config = dict(
    arch='convnext',
    model='self-supervised image encoder',
    dataset='telescope images of galaxies (Galaxy Zoo DECaLS)',
    train_examples=88335,
    image_size=48,
    crop_scale_min=0.2,
    horizontal_flip=True,
    rotation_deg=5,
    color_jitter=0.4,
    method='barlow_twins',
    isotropic=False,
    norm='layernorm',
    hidden_act='gelu',
    mlp_ratio=4,
    inner_norm=False,
    moe='expert_choice',
    drop_path=0.1,
    num_experts=16,
    moe_every=2,
    expert_mlp_ratio=1,
    experts_per_token=2,
    shared_expert=False,
    patch_size=[2, 2],
    depths=[2, 2, 2, 2],
    widths=[48, 96, 192, 384],
    kernel_size=7,
    projector_hidden=512,
    projector_out=1024,
    projector_hidden_layers=2,
    residual_init='none',
    optimizer='muon',
    muon_scale='match_rms_adamw',
    learning_rate=0.004,
    momentum=0.95,
    nesterov=False,
    orthogonalizer='polar_express',
    adamw_lr_other_params=0.0026,
    max_steps=23300,
    batch_size=256,
    epochs=67.5,
    lr_schedule='wsd_sqrt',
    decay_fraction=0.2,
    final_lr_fraction=0.05,
    warmup_steps=460,
    weight_decay=0.1,
    adamw_weight_decay_other_params=0.05,
)
Rows from block 3 of a small self-supervised image encoder, named by matrix and row number. Rows with one number within an expert belong to one neuron, the router's apart. Each number is 128 + 32 x the weight over its row's rms, rounded and kept within 0 to 255. All counts start at 0.
Before each expert's rows are labels from the 100 images, of 14848, where the router gives the expert most weight on average: "top examples" is what is common among them. Only what is clearly more common there than usual is listed. The data: telescope images of galaxies (Galaxy Zoo DECaLS).
# router: router (model.blocks.3.mlp.router.weight, 16x96, trained with AdamW), inputs 0-95
# up: expert up (model.blocks.3.mlp.up, 16x96x96), inputs 0-95
# down: expert down (model.blocks.3.mlp.down, 16x96x96, transposed), outputs 0-95

# expert 15
top examples: shape: featured or disk; edge-on disk: no; spiral winding: tight
router.15 [145  92 161  93 164 133 106 118 136 173 125 149  98 142 161 134 168 148 103 115 109 129 158 147 112 123 100 111 140 129  91 188 177  39 131 131 165 138 149 143 111  35 122 119 121  60 134 112 104 152 150 168 126  92 118 135 130 102 225 120 174 111 170  64 137  81 155 115 135 141  91 122 140  90 122 144 185 107 149 129 164  88  92 126 161 134  58 130 138  70 105 113 125 147  98 101]
up.6 [193  65  74 170 134 145 120  80 139 124 117 146 135  81 157  91 116 122  71  80 116  93 103  75 147 149 120 188 109 134 135  76 159 125  91 124 151 133 128 133  95 104 164 119 133 117 168 131 134 110 132 142 120 130 122 188 161 136 195 137 171 152 190 117 146 120 164 165 145  55 146 105 142  72 104 107 128 167 197 124  78 159 116 121  94 110 110 134 100 183 113 186 118 148 144  86]
down.6 [117 209  80 163 142  74  97  64 119 103 116 131 185 156 141 108 149  91 163 152 104 173 165 112 142 141  72 157 174 151 142 158 118 136 118 169 139 154  94 142 176 101 142 161  92 155 105 129 128  83  76 139 136 156 112 101 207 140 136  83  81 151 111 126 155  96 118 151 175 107 144 119 165 108 134 101 102 148  81  95 130 118 127 119 100 188  52 136 126  90 141  90  85 133 153 163]
up.7 [107 168 164 176 135 131 129  98 112 163 156 124  97  83 169 113  75  99 185 116 126 136 124 127 178 112 162 158  82 125 123 113  31  48 137  86 149 113 126 126  88 173 134 146 127 172  91 125 103 118 160 138 137 110 143 158 116 135 188 166  85 144  87 152 126 148  81 139 143  61 151  95 123 211 127 120 133 169 114 102 129 136  89 142 147 106  84 132 133  70 139 184 114 162 137 115]
down.7 [110  68 141 110 166 151 121 120 129 172 124 179  83 132 144 126 105 117 142 123  90 122 144 140 151 156 159 144 153 133  89 129 117 110  86 149  89  87  66 193 156 140 113 119 157 112 124 127 136 236 135 105 118 119 134  92 108 163 118 101  91  96 170 144 122 161 167  24 140 158  92 122 108 123 172 190 143  72 122  94 144  80 165 113 134 168 102 141  92 139 102 172 177 113 142 103]
up.8 [132 130 130 113 126 141 123  68 123  56 100  99 129 120  90 111 131 145 125 125  94 206 122  83 106 125 243 120 181 127 122 134 187 128  34 140 120 125 152 119 122  95 149 136 116  96 174 134 150 111 133 139 123  76 108 109 116 123 139 140  95 154 123 126 128 184 131 123  98 106 153 142 122 105 143 115 151 156 209 224 138 115 115 111 165  80 172 138 102 166  87 134 149 123 121 136]
down.8 [159 208  90 164  83 136 133  81 187 131 106 130 171 132 189  93 125  97 149 103 133 132 120 152 157 103 128 112  59 117 168 159 149 118  96 149 148  79 166 173  95  84 146 163 123  47 136  86 104  64 102  92 123 101 154 153 104 147 153 144 125 117 142 171 105  80  76 152 142  87 182 136 137 131 150 167 130 139 146  59 152 129 131 128 151 160 110 121 193 143 136 121  96 108 120 112]

# expert 10
top examples: edge-on disk: yes; roundness: cigar-shaped
router.10 [139 124 125 178  90 142 122  76 126 143 129 128 116 146 162 114  95 138 105  87 126 127 129 160 119 132 100 137 180 148  95  94 138 127 153 116  94 125 127 186 158 135 108 140 161 116  98 112 141 161 126 166 130 118  81 163 136 118 228 195 183 148 163 111 117 120 161 114 126 100 180 147 131  97 133 118  82  71 173 156 123 111 117 114 205 125 135 119 140  50  85 104  15 147 118 139]
up.6 [143 169 142 134 156 155 111 107 164 151 136 118 136 124  97  96 134  91 156  62 126  71 111 141  67 153 188  65  83  66 185 135 153 155  91 162 152 143 111 129 152 127 153 154 155 150  85 142  79 126  86 175 113 136 112 174 148 133 157 129  92 167 152 120 122 126 117 156 153  97 102 128 109 122 152 105  81 154 196  95 178 136 128 100 111  51 119  89 205 163 112 157  93 107 146 140]
down.6 [ 98  98 154 208 150 170 157 148  97 160  64 131 102 203  76 101  67 103 162 184 150  94  88 110 154 141 108 136 142 179 130 145 117  96 149 117  99 164 183 105 106  86 170 150 158 119 142 155 140 102  86  73 128 125 126  98 154 157 120 143 156 112 137 155 107 164 139 152 108  87  78  99  86 132 162 161 105 133 136 150 169 120 170 140 175 100  97 113  91 118  73  99 143 133  70 124]
up.7 [149  66  74  77  85 132 135  97 157 109 123 144 173 122  77 169 141 120 115 106  88 101 174 151  99 139 118 129  98 107 196 113 154 129 110 112 137 183 188 134 121  94 167 120 123 148 180  62 138 149  64 131 133 145  89 112 157  97 178 119 151 148 142 116 138 134 113 120 104 134 121 122 126 119 126  84 168 212 168 135 157  57 114 158  87 121 146  69 143 131 119 119 102  50 151 117]
down.7 [116 132 141 120 117 148 142 134 100 184 116 128  67 189 135 153 189 129 132 146 126 127 138 124  97  75 101 162 140 118 145 151 156 126  94 116  95 113 133 173 152  95 166 102 101  98  47 112 143  78 164  98 126  86  94 102  50 170  95 142  75 134 175 100 112 172 152 155 114  95 196  97 137 156 167 102  71 120 127 183 149 188 153 179 128 156 154 105 138 138 115 135 102  86 105 151]
up.8 [162 143 158 141 140 153 110 113 115 129 133  72 133 205 105 183 138  95 109 142 126 163 189  99 118 186  95 129  82  80 112 128 102 146  92  68  87 120 152 128 113 137  98 140 149 118 130 127 125 148  94 157 128 175  96 154 124 120  92 155 129 154 182 142  92 175 155 144 123 115  97 138 208 106 128 167 159 213 149 196 152  95  71 119 129  74 126 102  70 116 130 166 146 100 109 148]
down.8 [125 156 140 123 109 125 139  86 120  63  93 134  99 168 116  94 116 133 161 119 108 120  64  93  66 116  85 110 136 175 126 110  95 128  67 123 148 161 115 228 118 147 143 174 143 142 162  95 122 129 140 120 188  65 109 159  66  86 169 202  90 128 135 106 147 132  63 150 152 135 198 128 103 124 117 154 167 125 131 168 125 135 172  89 119 152  94 136 141 120 166 151 113 151 125 156]

# expert 12
top examples: edge-on disk: yes
router.12 [146 134 136  53 195 125 138  72 112 100 127 117 133 127 135 100 140 164 174  98 112 118 159 141  56 138  97 111 100 153 153  87  86  77 172 167 206 158 124 130 109 164  76 187 101 122  90 139 125 170 157 188 117 112 133  88 124 123 162  91 140  76 145  47 109 119 184 124 114 127 123 149 111 128 115 126  96 132 134 146 142  70 108  99 152 160 112 105  99  88  91 119 172  85 117 121]
up.6 [ 98 142 224  90 145 136  99 144 110 135 148 150 127 157 139  74 190  73  81 166 150 136 102 131 209  97 113 142 116 122 118 127 156  89 124 131 165  53 195 110 122  83 134 155 117 121 108 158 135 151 123 183 122  85 156 152 115 145 148 115 135 143 159 174 123 138 107 106 131  96  99 141 161  98 139  99  64 113 105 120 107 127  87 145 124 157 148 110 124 179 108 139  25  95 106 138]
down.6 [131 108 113  99 134 156 141 226 137 193 104  96 144 162  49  98 169 142 140  89 142 137  86 109 138  96 136 157 132 122  96  95  50 135  80 155 130  93 146 246 150 122 127 135 159 162 182 131  93 116 122 142  73 116 138 116 113 119 164  98 131  96 114 122 118 117 124 157 121 123 110 132 114  98 155  95 169 122 153 148  78 142 149  97 145 125 215 122 152 112 149  90 134 105 124 133]
up.7 [101 123 154 163 121 134  69 104 163 182 128 124  93 164 158 171 128 124 145 123 108 197 185 124 113 159 159  87 144 120  82 138 157 135 106  51 107 126 123 118 144 144 149  87 169 135 171 150 120  61 165 154  66 120 118 148 162 141 168 170 178  81  95 107 100 180 127 155  92  89 136 139 170 125 106 110 154 124 108 108 132  44 141 135 133 121 148 135 140  75 128  57 126 181 150 138]
down.7 [156 107 134  98 169 149 113  82 183 168 114 168 159 135 199 164 117 121 127  72 130 140 118 125 143 163 173  36 124 132 114 118 164  77 109 127 110 147 175 124 145 141 146 149 113 110 156 107  94  86 169 154 130 142 106 103 109  54 126  99 116 122  85  84  64 141 158  98  82 102 165 126 184 144  98  97 119 131 175 143 170 168 140 116 124 134 125 203 163 102  81 113 115 167  91 127]
up.8 [166  60  59 150 110 124 157  80 100 164 110 159 126 185 122 117  83 157 131 128 203 202 171 158 112  90  80 190 141 132 154 160 141 119  96 104  89 162 129 127 106 162 138  75 118 124  60  78 129  61 104 152 142 125 134 104 144 138 119 147 132 147 119 158 130 105 131 139 118 126 145 114 201 135 113 214 159 108 122 130 152 111  78 140 146  62 124 144 127 152 136 116 115 151 127 133]
down.8 [141 156 135 100 117 118  89  95 117 179 165 110  92 107 159 128 149 192 111 121 139 100 104 129  95 104 144 136 144  96 104 138 146 176  89 158  76  87 114  90 163 168 153  55 166 175 171 164 106 147 137 132 114 169  86 160 132 181 157 120 165 110 118  36 148 128 116 129 120 136 125 153 130  68 169 111 119 136 112 127 159 102 107  79  84 108 118 177 161 185  83 105 105 143 190  86]

# expert 11
top examples: roundness: cigar-shaped
router.11 [151  84 164 108 136 128 150  69 106 185 129 131 135 140 179 102 150 163 104  95 117 102 142 122 157  88  89  68 135 100 141  47 198  76 160 116 120 142 131  81 175 116 135 134 101 172 109 144  96 141 153 137 137 120 102 115 116 127 142 149 148 109 186  95 105  93 151 119 130 103 154 120 110  85  89  94 135 111 180 104 115 126  82 150 239  85  92 166 139 130 102 106 190 140 138 115]
up.6 [204 157 194 139 139 123 111 137 130  91 108 120  80 118 129 159 148 102 109 100 106 107 188  98  90 141  99 182 117 112  61  96 133 139 120 137 127 107 165 127 182 184 142 139  77 107 143 154 169  91  91 171 111 112 166 127 104 100 126 144 109 128 121 149 143 122 134 128  92  61 138 127 140 135 191 220 103  40 168  91  89 116 130 135  77 119 110 140 133 173 116  92 116 128 127  99]
down.6 [191  94 133 124  73 127 114  87 164 121 121 110 135  90 113 155 122 176 122 166 130  93 143 153 140 187 135 145 103  96 186  67 122 104 193  96 101 114 150  42 173 149 143  75 124 177  90 110 112 115 151 122 140 118 161 149  91 138  90  87 138 131 130  64 121 171 133 106 116  86 142 173 113 116 130  92 151 109  80 158 146 141 166  88 171 101 110 154 139 181 153  91 140 191 125 158]
up.7 [248 163 164 112 118  84 107  93 129 140 151  86 141  98  87 149 132 116 112 116 165 111 124  90  86 134  81 127 122 122 109 166 118 133 119 140 121 144 163 121 120  92 174 102 143  33 110 127 151 134 127 144 114 175 144 122 125 149 163 161 114 125 107 177 119  88 157  88 117 102  84 144 119 196 167 160 149  60 181 145 123 167 104 157 134  64 143 165 135 118 141 132  97  94 158  78]
down.7 [136  47  94 138 121 116  79 111  68 165 175 139 112 147  90 158 170 127  89 168 125 166 192  98 159 113 132 112  97 123 126 112 122 106 140 163 131 115 172  48 113 173 137 116 174 215 140 184  97 163 128  91 145  94  44 181 160 123 119 103 138 168 104  75 129  92 149 104 149 129  98 153 141 140  98  88 117 110 138 129 156 136 132  84 156 128 150 164 123 123 151 116 114 109 158 148]
up.8 [160 120 111 150  71 113  96 142 126 109 145 129 143 119  75 107 153 132 136  95 126 102 164 165 158 118 104 160 131 144 152 136 128  56 158 123 134  52 100 129  35 118 160 119 143 134 175 193  94 111 112  98 144 114 174 136 161 167 138 127 154  69 122 105 151 152 114 153  68 132 161 177 176 117 115 101 146 130  43 144  87 207 105  94 153 156 149 110 119  70 140 151 105 123 150 131]
down.8 [198 154 139  85 134 162 207 129  55 150  96  80 132 120  98 114 162  95 128 115 123 114 141 173 143 102 122 121 158 112 146 154 199 133 164 113 114 134 157 180  62 134 104 115 112  78  70  95 113 109  87 117 128 133 100 135 114 110 154 107 129 112 110 122 134 129 189 119 139  99 218 166 169 158 112 124  91 154 177 155  63 169 124 137  64 160 125 128 152 122  97 160 107 120 121 119]