A small self-supervised image encoder, trained from scratch: widths [48, 96, 192, 384], 67.5 epochs.
Rows from block 3 of a small self-supervised image encoder, named by matrix and row number. Rows with one number within an expert belong to one neuron, the router's apart. Each number is 128 + 32 x the weight over its row's rms, rounded and kept within 0 to 255. All counts start at 0. Numbers have three digits each. After the name is the row's rms in percent of the matrix's.
Before each expert's rows are labels from the 100 images, of 14848, where the router gives the expert most weight on average: "responds to" is what is common among them; "peak at" is the part of the image that holds the peak. Only what is clearly more common there than usual is listed. The data: telescope images of galaxies (Galaxy Zoo DECaLS). In brackets: how many of the 100, against the usual share in percent.
# router: router (model.blocks.3.mlp.router.weight, 16x96, trained with AdamW), inputs 0-95
# up: expert up (model.blocks.3.mlp.up, 16x96x96), inputs 0-95
# down: expert down (model.blocks.3.mlp.down, 16x96x96, transposed), outputs 0-95

# expert 10
responds to: edge-on disk: yes (47 vs 5.2); roundness: cigar-shaped (45 vs 8.1)
peak at: top centre (95 vs 11.1)
router.10 103:139124125178090142122076126143129128116146162114095138105087126127129160119132100137180148095094138127153116094125127186158135108140161116098112141161126166130118081163136118228195183148163111117120161114126100180147131097133118082071173156123111117114205125135119140050085104015147118139
up.9 072:077101073126106128130158031154128109127085114130086132125119161084094138113161084143084078164133119149120109152116157120171108141135163124125170184053133131184162149111145059117124159191154162153112102201102156137100126124117135199121126109165080123117181119175160117132129131121179095129
down.9 081:076122102151136142145138096114127062051159112080194100149173142145141125130161102165120134118108136138110110068094135121157100130172101125169125113176085119093154069090148152162157148104132175160137144130179121163169145118128111171128071145063155127118125106109120144131072210146123179055
up.10 093:133105082087207180116123114139170113109120127146133147166097094088163129125142135193078177173148077100089162207071118128095165131151131148146129105078131101097138129112162145057104138135123084118111111153136086111098175140152097179095153158115180088091141142131145132200137165138123155171
down.10 094:126143134111122144106139153181134093136171149109183124123123069103060173162096162119082157155154135124155176071174145074095098111116077142172126173164132140167143126145126140135074142150156073104136132132060126096110148074086135108169047147132120149137146149149211163116092087100147098107
up.11 068:191102133137101135104162184101095091099170147112156135176106103145138113126173139143077178132158221100136115125123164116102106101123151156175131157121165153155143115115089146139117134091131080128079089138091214150137167104085129189150145125103159089112147167100082046095156130109102101093
down.11 076:169148090177136190200183084140143125142113125141176061139127058146071102143138184093096160127157172086168100136142128175104181104164149088105155110121111113098171116116167149128120188142145089142119062089129157132106131148077107055093123101163112132140072120152144124135117137106115139113
up.12 103:189159120149081151083135145127083127099179118165119099118093080114101117153111113144142085190133111139109044169121054135105147107137109147140144110148127116096155092146196176125137145149129122110063101169118145137168182104152147088167124104092108087165122042117168138131146099091162146185
down.12 097:144155075089099117122125089144156141147152194138105038109151104105142147093142174115125099131181110083127116119131139057160163178151109095098103097187199117159162099136179141156124117134118134171064108154076137128111135118145184118099077108154119139163145165067119083112125112178171113146
up.13 091:168126158097142139146148112110144137080122101167166160126124176164147132100113142070057138136130164144132110133120080122124160133155201121201175093137119138101148126143128146117057119139130106129155133098115147160191188148062050142119123084145114132052111081171100111152094136063087158131
down.13 102:103177116182132132136106084134128107093104144085115105087156114158068102173099105125113160125146169133179171070170139213118141123107108096075106134163134091134117162046137135157114135160152106148167137106127169078095124102180177131128142102152101093097125083182122108214133122146154142087
up.14 114:117079101126128109123113101118133107142165172129141174105177150116077148155123148118124133102111158115105188084143119129161144121122132001127131105122077089123161135104070146072114128163120104137181132122098092255156134108122169169131142095156121134137082133120115109125151156162092119134
down.14 109:140129111108108116126085099153127113134098153153117186106103178107124104138101050086107135123144128140153131146173054096120144079143151100119107135162197101136172144166145100090090135129122114125136144135169145166149124067119135136107110132118149170123070141160163000190185175165136141124
up.15 103:149142157119211075116099092114155156104104162133171127180129184139136130155132142185120115108159096115163139106090103145142121131136127089125115102106174107150038158116104149089145064101152113108175111104106173114074120162144207068111096137176129113209073108107163121106108144126143137146
down.15 100:113168077104150132118116101108109141153085121167130129204197066151143063152118152164160152116066104119084064144116133177176126189119089136134150062163118200096105129120089163140140099138077103144183106119131150126112119155088131084125152118125164105113183141081166105116145155119153099118

# expert 15
responds to: shape: featured or disk (79 vs 30.5); edge-on disk: no (68 vs 24.7); spiral winding: tight (34 vs 6.8)
peak at: bottom right (44 vs 11.1); bottom left (41 vs 11.1)
router.15 115:145092161093164133106118136173125149098142161134168148103115109129158147112123100111140129091188177039131131165138149143111035122119121060134112104152150168126092118135130102225120174111170064137081155115135141091122140090122144185107149129164088092126161134058130138070105113125147098101
up.9 116:071181122166075123126156114237137111105144122113151072138131121103055148118130121107118150146073125087177101112133156125090159092142125167101130177191059145133158142137074137213141128127164110132084149161119136154117142139153133097053110173129129133141102120092114114161171154142116112153
down.9 120:148120148100096147159151159136148163110068160158110168190077095094092174162118122119124062171100138109167117148158131161138160097103168158083092150136090142089143181159092087099125192091133137155118124089163153013161153120112108129078151133109122182161149084122108150139119131121088117113
up.10 082:152110097130125130084128131100076167121141127096137131140078151133109122131171107181116083150142077114126109139154184116162187101114158152173171102139111078082138099106101127089099098218120148116117158102156185124146150148082132095101101144143095130102187162062103157193140035160127118114
down.10 101:154132058160132103136125121202092139109097116104155111156141147139128079131092157110184088117144087141129145106145149111142159070103147129126125059088110059143132122152127164206089128126123080183128212092059161147120106155139099118165117143121171139143100125112177080148130076149149184140
up.11 079:181182138145126131110136142115206123169121144122166092090131152129079114097150127132136124181109102116137140132188132132030117138085144168098123125157073090141139116146057156126126229082133107152120145141109091174110187043068136121132127113092107167124131131098155144132110135108113093131
down.11 083:132109152130118145173139100130093095103014145125141055123115124119156139169163153156114102180133133145114117117092132164090172160113147159119163124148073148118100110117157117191124161067125167122125097140127088086161114129134165097078132149126125161175099118108156175173061117056194154115
up.12 089:146122124143108164094127127165124255101102210095127068120166193186101110192192119132100150127074122088091126152152121144104117147112180152099128104121158121103108128127127132131116122111107116108090085106131070138092135201145103105172109098123138125122074134123169102147111137111087111149
down.12 100:156176176090091084157078166181100168169136132142160134102079107163113114138137119090091133102132067122155098099075134216147091144125057137182118125163097139130101174171137191107121140112144127151120103130165160095075070136169146125144133088095126157083168129128124075103151132176135130143
up.13 096:093186112129146104132229166169106100109110117081089100139172130192076116127139079110134185113151113159154075134155145120109148127157142162160142092155082157179065080107133158072142097129114174120180100149129146171139139106119103098104072087071140154120092147111162092111123160124103135146
down.13 096:129147159126090131177157120109110132110171103152129184123088143078070111101138137148155152087108184152057108166157121220148080110141123109127093138112137091163215122163129139118119122122109159180148128058116125131121094147098175147127175106096122125127039076139140148094094127094170130149
up.14 091:133186106133062154089151167081105041147121158212094126080140120161087179121129102135126139101106129135103126138134075150119086115121138174129129161107138140140119166086122161116106124108071155129169108168095113077136072144154177139100112093179075131175143124170159110078154134116073172097
down.14 086:142099177104079165116127200109139081124184128185109071071148156113127142134077138061164114104091145131096108131160142191147093143155130153090141136167127088127095091157122172124134133087119155120142164113190129183099124065188158136146076051122130105126111096082142149129169107133147133135
up.15 130:158157086107063120140158133114073181130080149132130149135130170152161137150113117131098088141139148164099146172119161117148100094120175160146106151059139113123159113140125157059014086112076127149138134134142174143124168105137099131094080165140115160130080180205157094176152096124128150116
down.15 117:107157145165093151070131117149138141139091155173110076144170147102123084076183179114156150090087134085117118095133179082143137146114119159135163116073137134082099132173090111123165172164127079153067113160147044157091087125156167124078178141155150123125095124084109094164168150166150127151

# expert 11
responds to: roundness: cigar-shaped (37 vs 8.1)
peak at: middle right (30 vs 11.1); middle left (29 vs 11.1)
router.11 101:151084164108136128150069106185129131135140179102150163104095117102142122157088089068135100141047198076160116120142131081175116135134101172109144096141153137137120102115116127142149148109186095105093151119130103154120110085089094135111180104115126082150239085092166139130102106190140138115
up.9 090:118116156139126149157125144136102087123175145159103141149118129207144158139167085166114111124137151159055144110127082122060189118110159088168130178159092102073109130086134124153133150103101130161115141101112128157175107162124171151069084128168058152119153153081116101068116034134106122107
down.9 097:135202105137132138153092119180151129101107135066165174165169147074058149079141133128161074114111099106097091126143105109131122071113178097149132139153105092061141126197150166134121180073145111133132141159118139054184117113153166131085159144143100121203125105135131106155118121131155082128
up.10 098:099129121136109144113192170095116170172193090133144159167160188113130158063126125136130115112143133124117104163078135138150204158124090092122153153107136102167104171165138132132144124123153105133162115160155109052057116087117164082128135125097099109141175132109146025130168091120159119182
down.10 083:107084156136125154113173136138120135164127174158109148137090126167148169114070131122151153180070166110120071144163122091146150121088092166086133113080152112115165154132068126121104148142063100083153156130147145208151122128069107151060090101131150122164062088188111190089133120129156136131
up.11 090:188151147068093087117092123111109102171125176122158182157134111157067151138127139192124106135160055190145167078123102127100092153125149084142107136128115153133138128092161166126188101177095182120160097106127191114130110125114166081079145092102150101065150103124127159112182089164127121114
down.11 096:106110084173161146121109128154133176127116099155156142074142105133216132118109111147088073167141183156108137129106113093120130132132059172141099126118119084113126157105089164111166150164128074170167144134134148080144154149114087127101190088208087203082096105121107108125100119176148130078
up.12 107:124185095143102131108184122221147140123128042120046147147118184151145174110115037105143122086128099157145146165154157132121064097145149108130101143147106143115133090148129128184156117099147132116116123113141159153056163078148120130093122148131111199171066116121115116115118126110165124101
down.12 112:189084135090122140143141129072145056065174096132064133168121089147151155105119144096078074142166162106074188133110150142115118181144144157120096148135147122173145124130154136166112160100131147122102118120131163069136144161125091177183115116119102138173193128105131063170061123089147121141
up.13 097:123128160148151107105182119127136146112150094139079194174150124162104095138162121154130129084193109083165093135121119119133167194148185078108161099159126097169101145145117087133096137131080118242142147162162149117116096120125164082165114126066136134168146146142099122135091173131128115049
down.13 084:159151102118093124133145164132118131203144170103136154147104102068121157112158142153141093148133171110144099115192149065176153095126126114155136121166108095201074104170133148150140060134139119180104127118130075150113107100124093179170093094134054093136120117126044179141149100137072124144
up.14 094:093063123143135157122117137160108096148122171114192174123096134146127128122145126141124170087111097064094146105116162125184069136135076113146118160203168084094129111074145145118177113111157123159143167083115073090097118143155159103214166106132098144109118174164076078165124147116149138175
down.14 089:094122097131144169055115112130140167124124129184156150152139133118162143107109095113163157092098136187127142186182117114138103173108080159112144100097151138091163094229168106088131080118121087088152167131133080202105089155145154144111090151080093113101091093119088112117174130165137112169
up.15 127:150115108149133121106176151104134145162124109098149046133142139165156134131186098036121205119015154112038142122180125121176127115109134105116143066124065155144116139123152161128139116127135191111130163130129116120171125090099085155118159137138081115154163117105107126112149137102152115108
down.15 137:120086129049159181111106138164140078122166138124094107106118094135095100131153088173141138098178136100101154135139118041109091105161162210111183191126100156096138152142162153083108135145090135098120103156188124144082165161125128161126118078138083049137160123179123136137144124125149162126

# expert 12
responds to: edge-on disk: yes (26 vs 5.2)
peak at: bottom centre (64 vs 11.1)
router.12 093:146134136053195125138072112100127117133127135100140164174098112118159141056138097111100153153087086077172167206158124130109164076187101122090139125170157188117112133088124123162091140076145047109119184124114127123149111128115126096132134146142070108099152160112105099088091119172085117121
up.9 101:250183117117140114108169123201092114123117113095159087091089123077068130123114237142114137101084125093165106153138152140142118125121127085066110136170109168148109081123155128162118118147113148138167136129138128107097160103106097139054147150128117109166154123124113091130094098154147144162
down.9 117:125099089185145134106156117099118125097149087150089125117171144156078151173179087151131157113182169122145120150177125243113175155098132113069127065142114117136169109099139106122152129146138122151074141114137151080134165114084111099074127156113115091113138123148119132145194115030144112125
up.10 099:115132112179146141124126151101131159105036145114114138168121119118087117157153129149121096167042178125137111171084112127102087069115129163092185115194133156094154093112132097159099116140120163143151176128122117069126095132200120069165092194077121115115134107154125156129118194126171141106
down.10 085:127173123182139098145124179126113170076164180091151125106146101192147103084136130115122123139167141180179115144107089146185117169177141136105053091027122126157119127124199095119158118108155154118151110112082126173106130113136064111111131062129143107127129127155116118130117119091060143165
up.11 091:108193130141093103146134169123142090150129139148120142112207106153108129158144103157101036120151147073147181124097102117172131171127119123044164046140112149142059133134148133142147119173223102127144067095137142098119124140155125166168128093159153097136136143093151146173144091129142126119
down.11 092:146142092061163130094191091091129059144147148101102146114081135081162106109094093135128151153157158152144106155092175221059111190168161105117114153133143136121125112094135102158166166099146087106164053167133124119104086110182113143121116159131125116155167148154105140119123094145181125080
up.12 101:195124091116158119105128087134129108162091112154137139137175176077166132174091162129140183100113094092160123107113124142140162161184137121121197126120125104106140091123119111085122110053122125178127209132118080104098157115157162093134139123140081079236132150153140092147068146112127125101
down.12 091:172077107176129093075085087119131134129130110115103133120182148152155163109161080152125173191145068090197051096148159093164148171113169166101099161122166165153117100115127127098136121167164156166138149130063061148130142117133084119118102077163133122166182106099118088126099137107132107140
up.13 135:169140120151136118121079088132141137123102079125129142124128099125130138127112154191125132158000145097126104026116155136156166116108125126147144106150131164101116109146140093123152149082189154141132131122134149148122125103158188060099159099121119052177129122141176130135143112130186119098
down.13 123:213109119156096067116083094119126072166146141135181108117165151118139117156049176132145129199100105108165122094121137107150154147127044139057107063144171103124121122131136104137147202157131139137132126123131129078199113095156124110103124156163124123081111092129119163173141107172134140137
up.14 099:129107082154120152137123175107162088123127142149080123102122146126177096176084133136128194135088136138140127163140093103053173139132125056089185163119082185135080141139132097099113084110130142135161139141169083185138089172082174138124100136090147128096112152086169119137104104164192194157
down.14 094:189128093096043163145056192051089124134085162181104135108152222128097114111145147119118092101144137150154122157127120116074136101116176138124082147139149096113128169164149083073106128142117093131146157114158127111107145127135107123120126098143168131097144161131094101115118158218168147152
up.15 078:117118137121124173160137128154180168140091177129174189147164027069140081122174117146129089193120095180113093107140120141090126077127110140182187099067144102087142060155172109149143123139160127144177144135129167103092094141117128132138111119142088106120120092126079097147156122127149116073
down.15 086:103132154055178106106176131080089073108111193102134132152126085188181092120078123154141164128163152091101123097075102043104170136106144132154139133176161112181106098103138098113156080140101150145154124095137158124170093158133162116157165121146152094114168086122070118118146163126165174130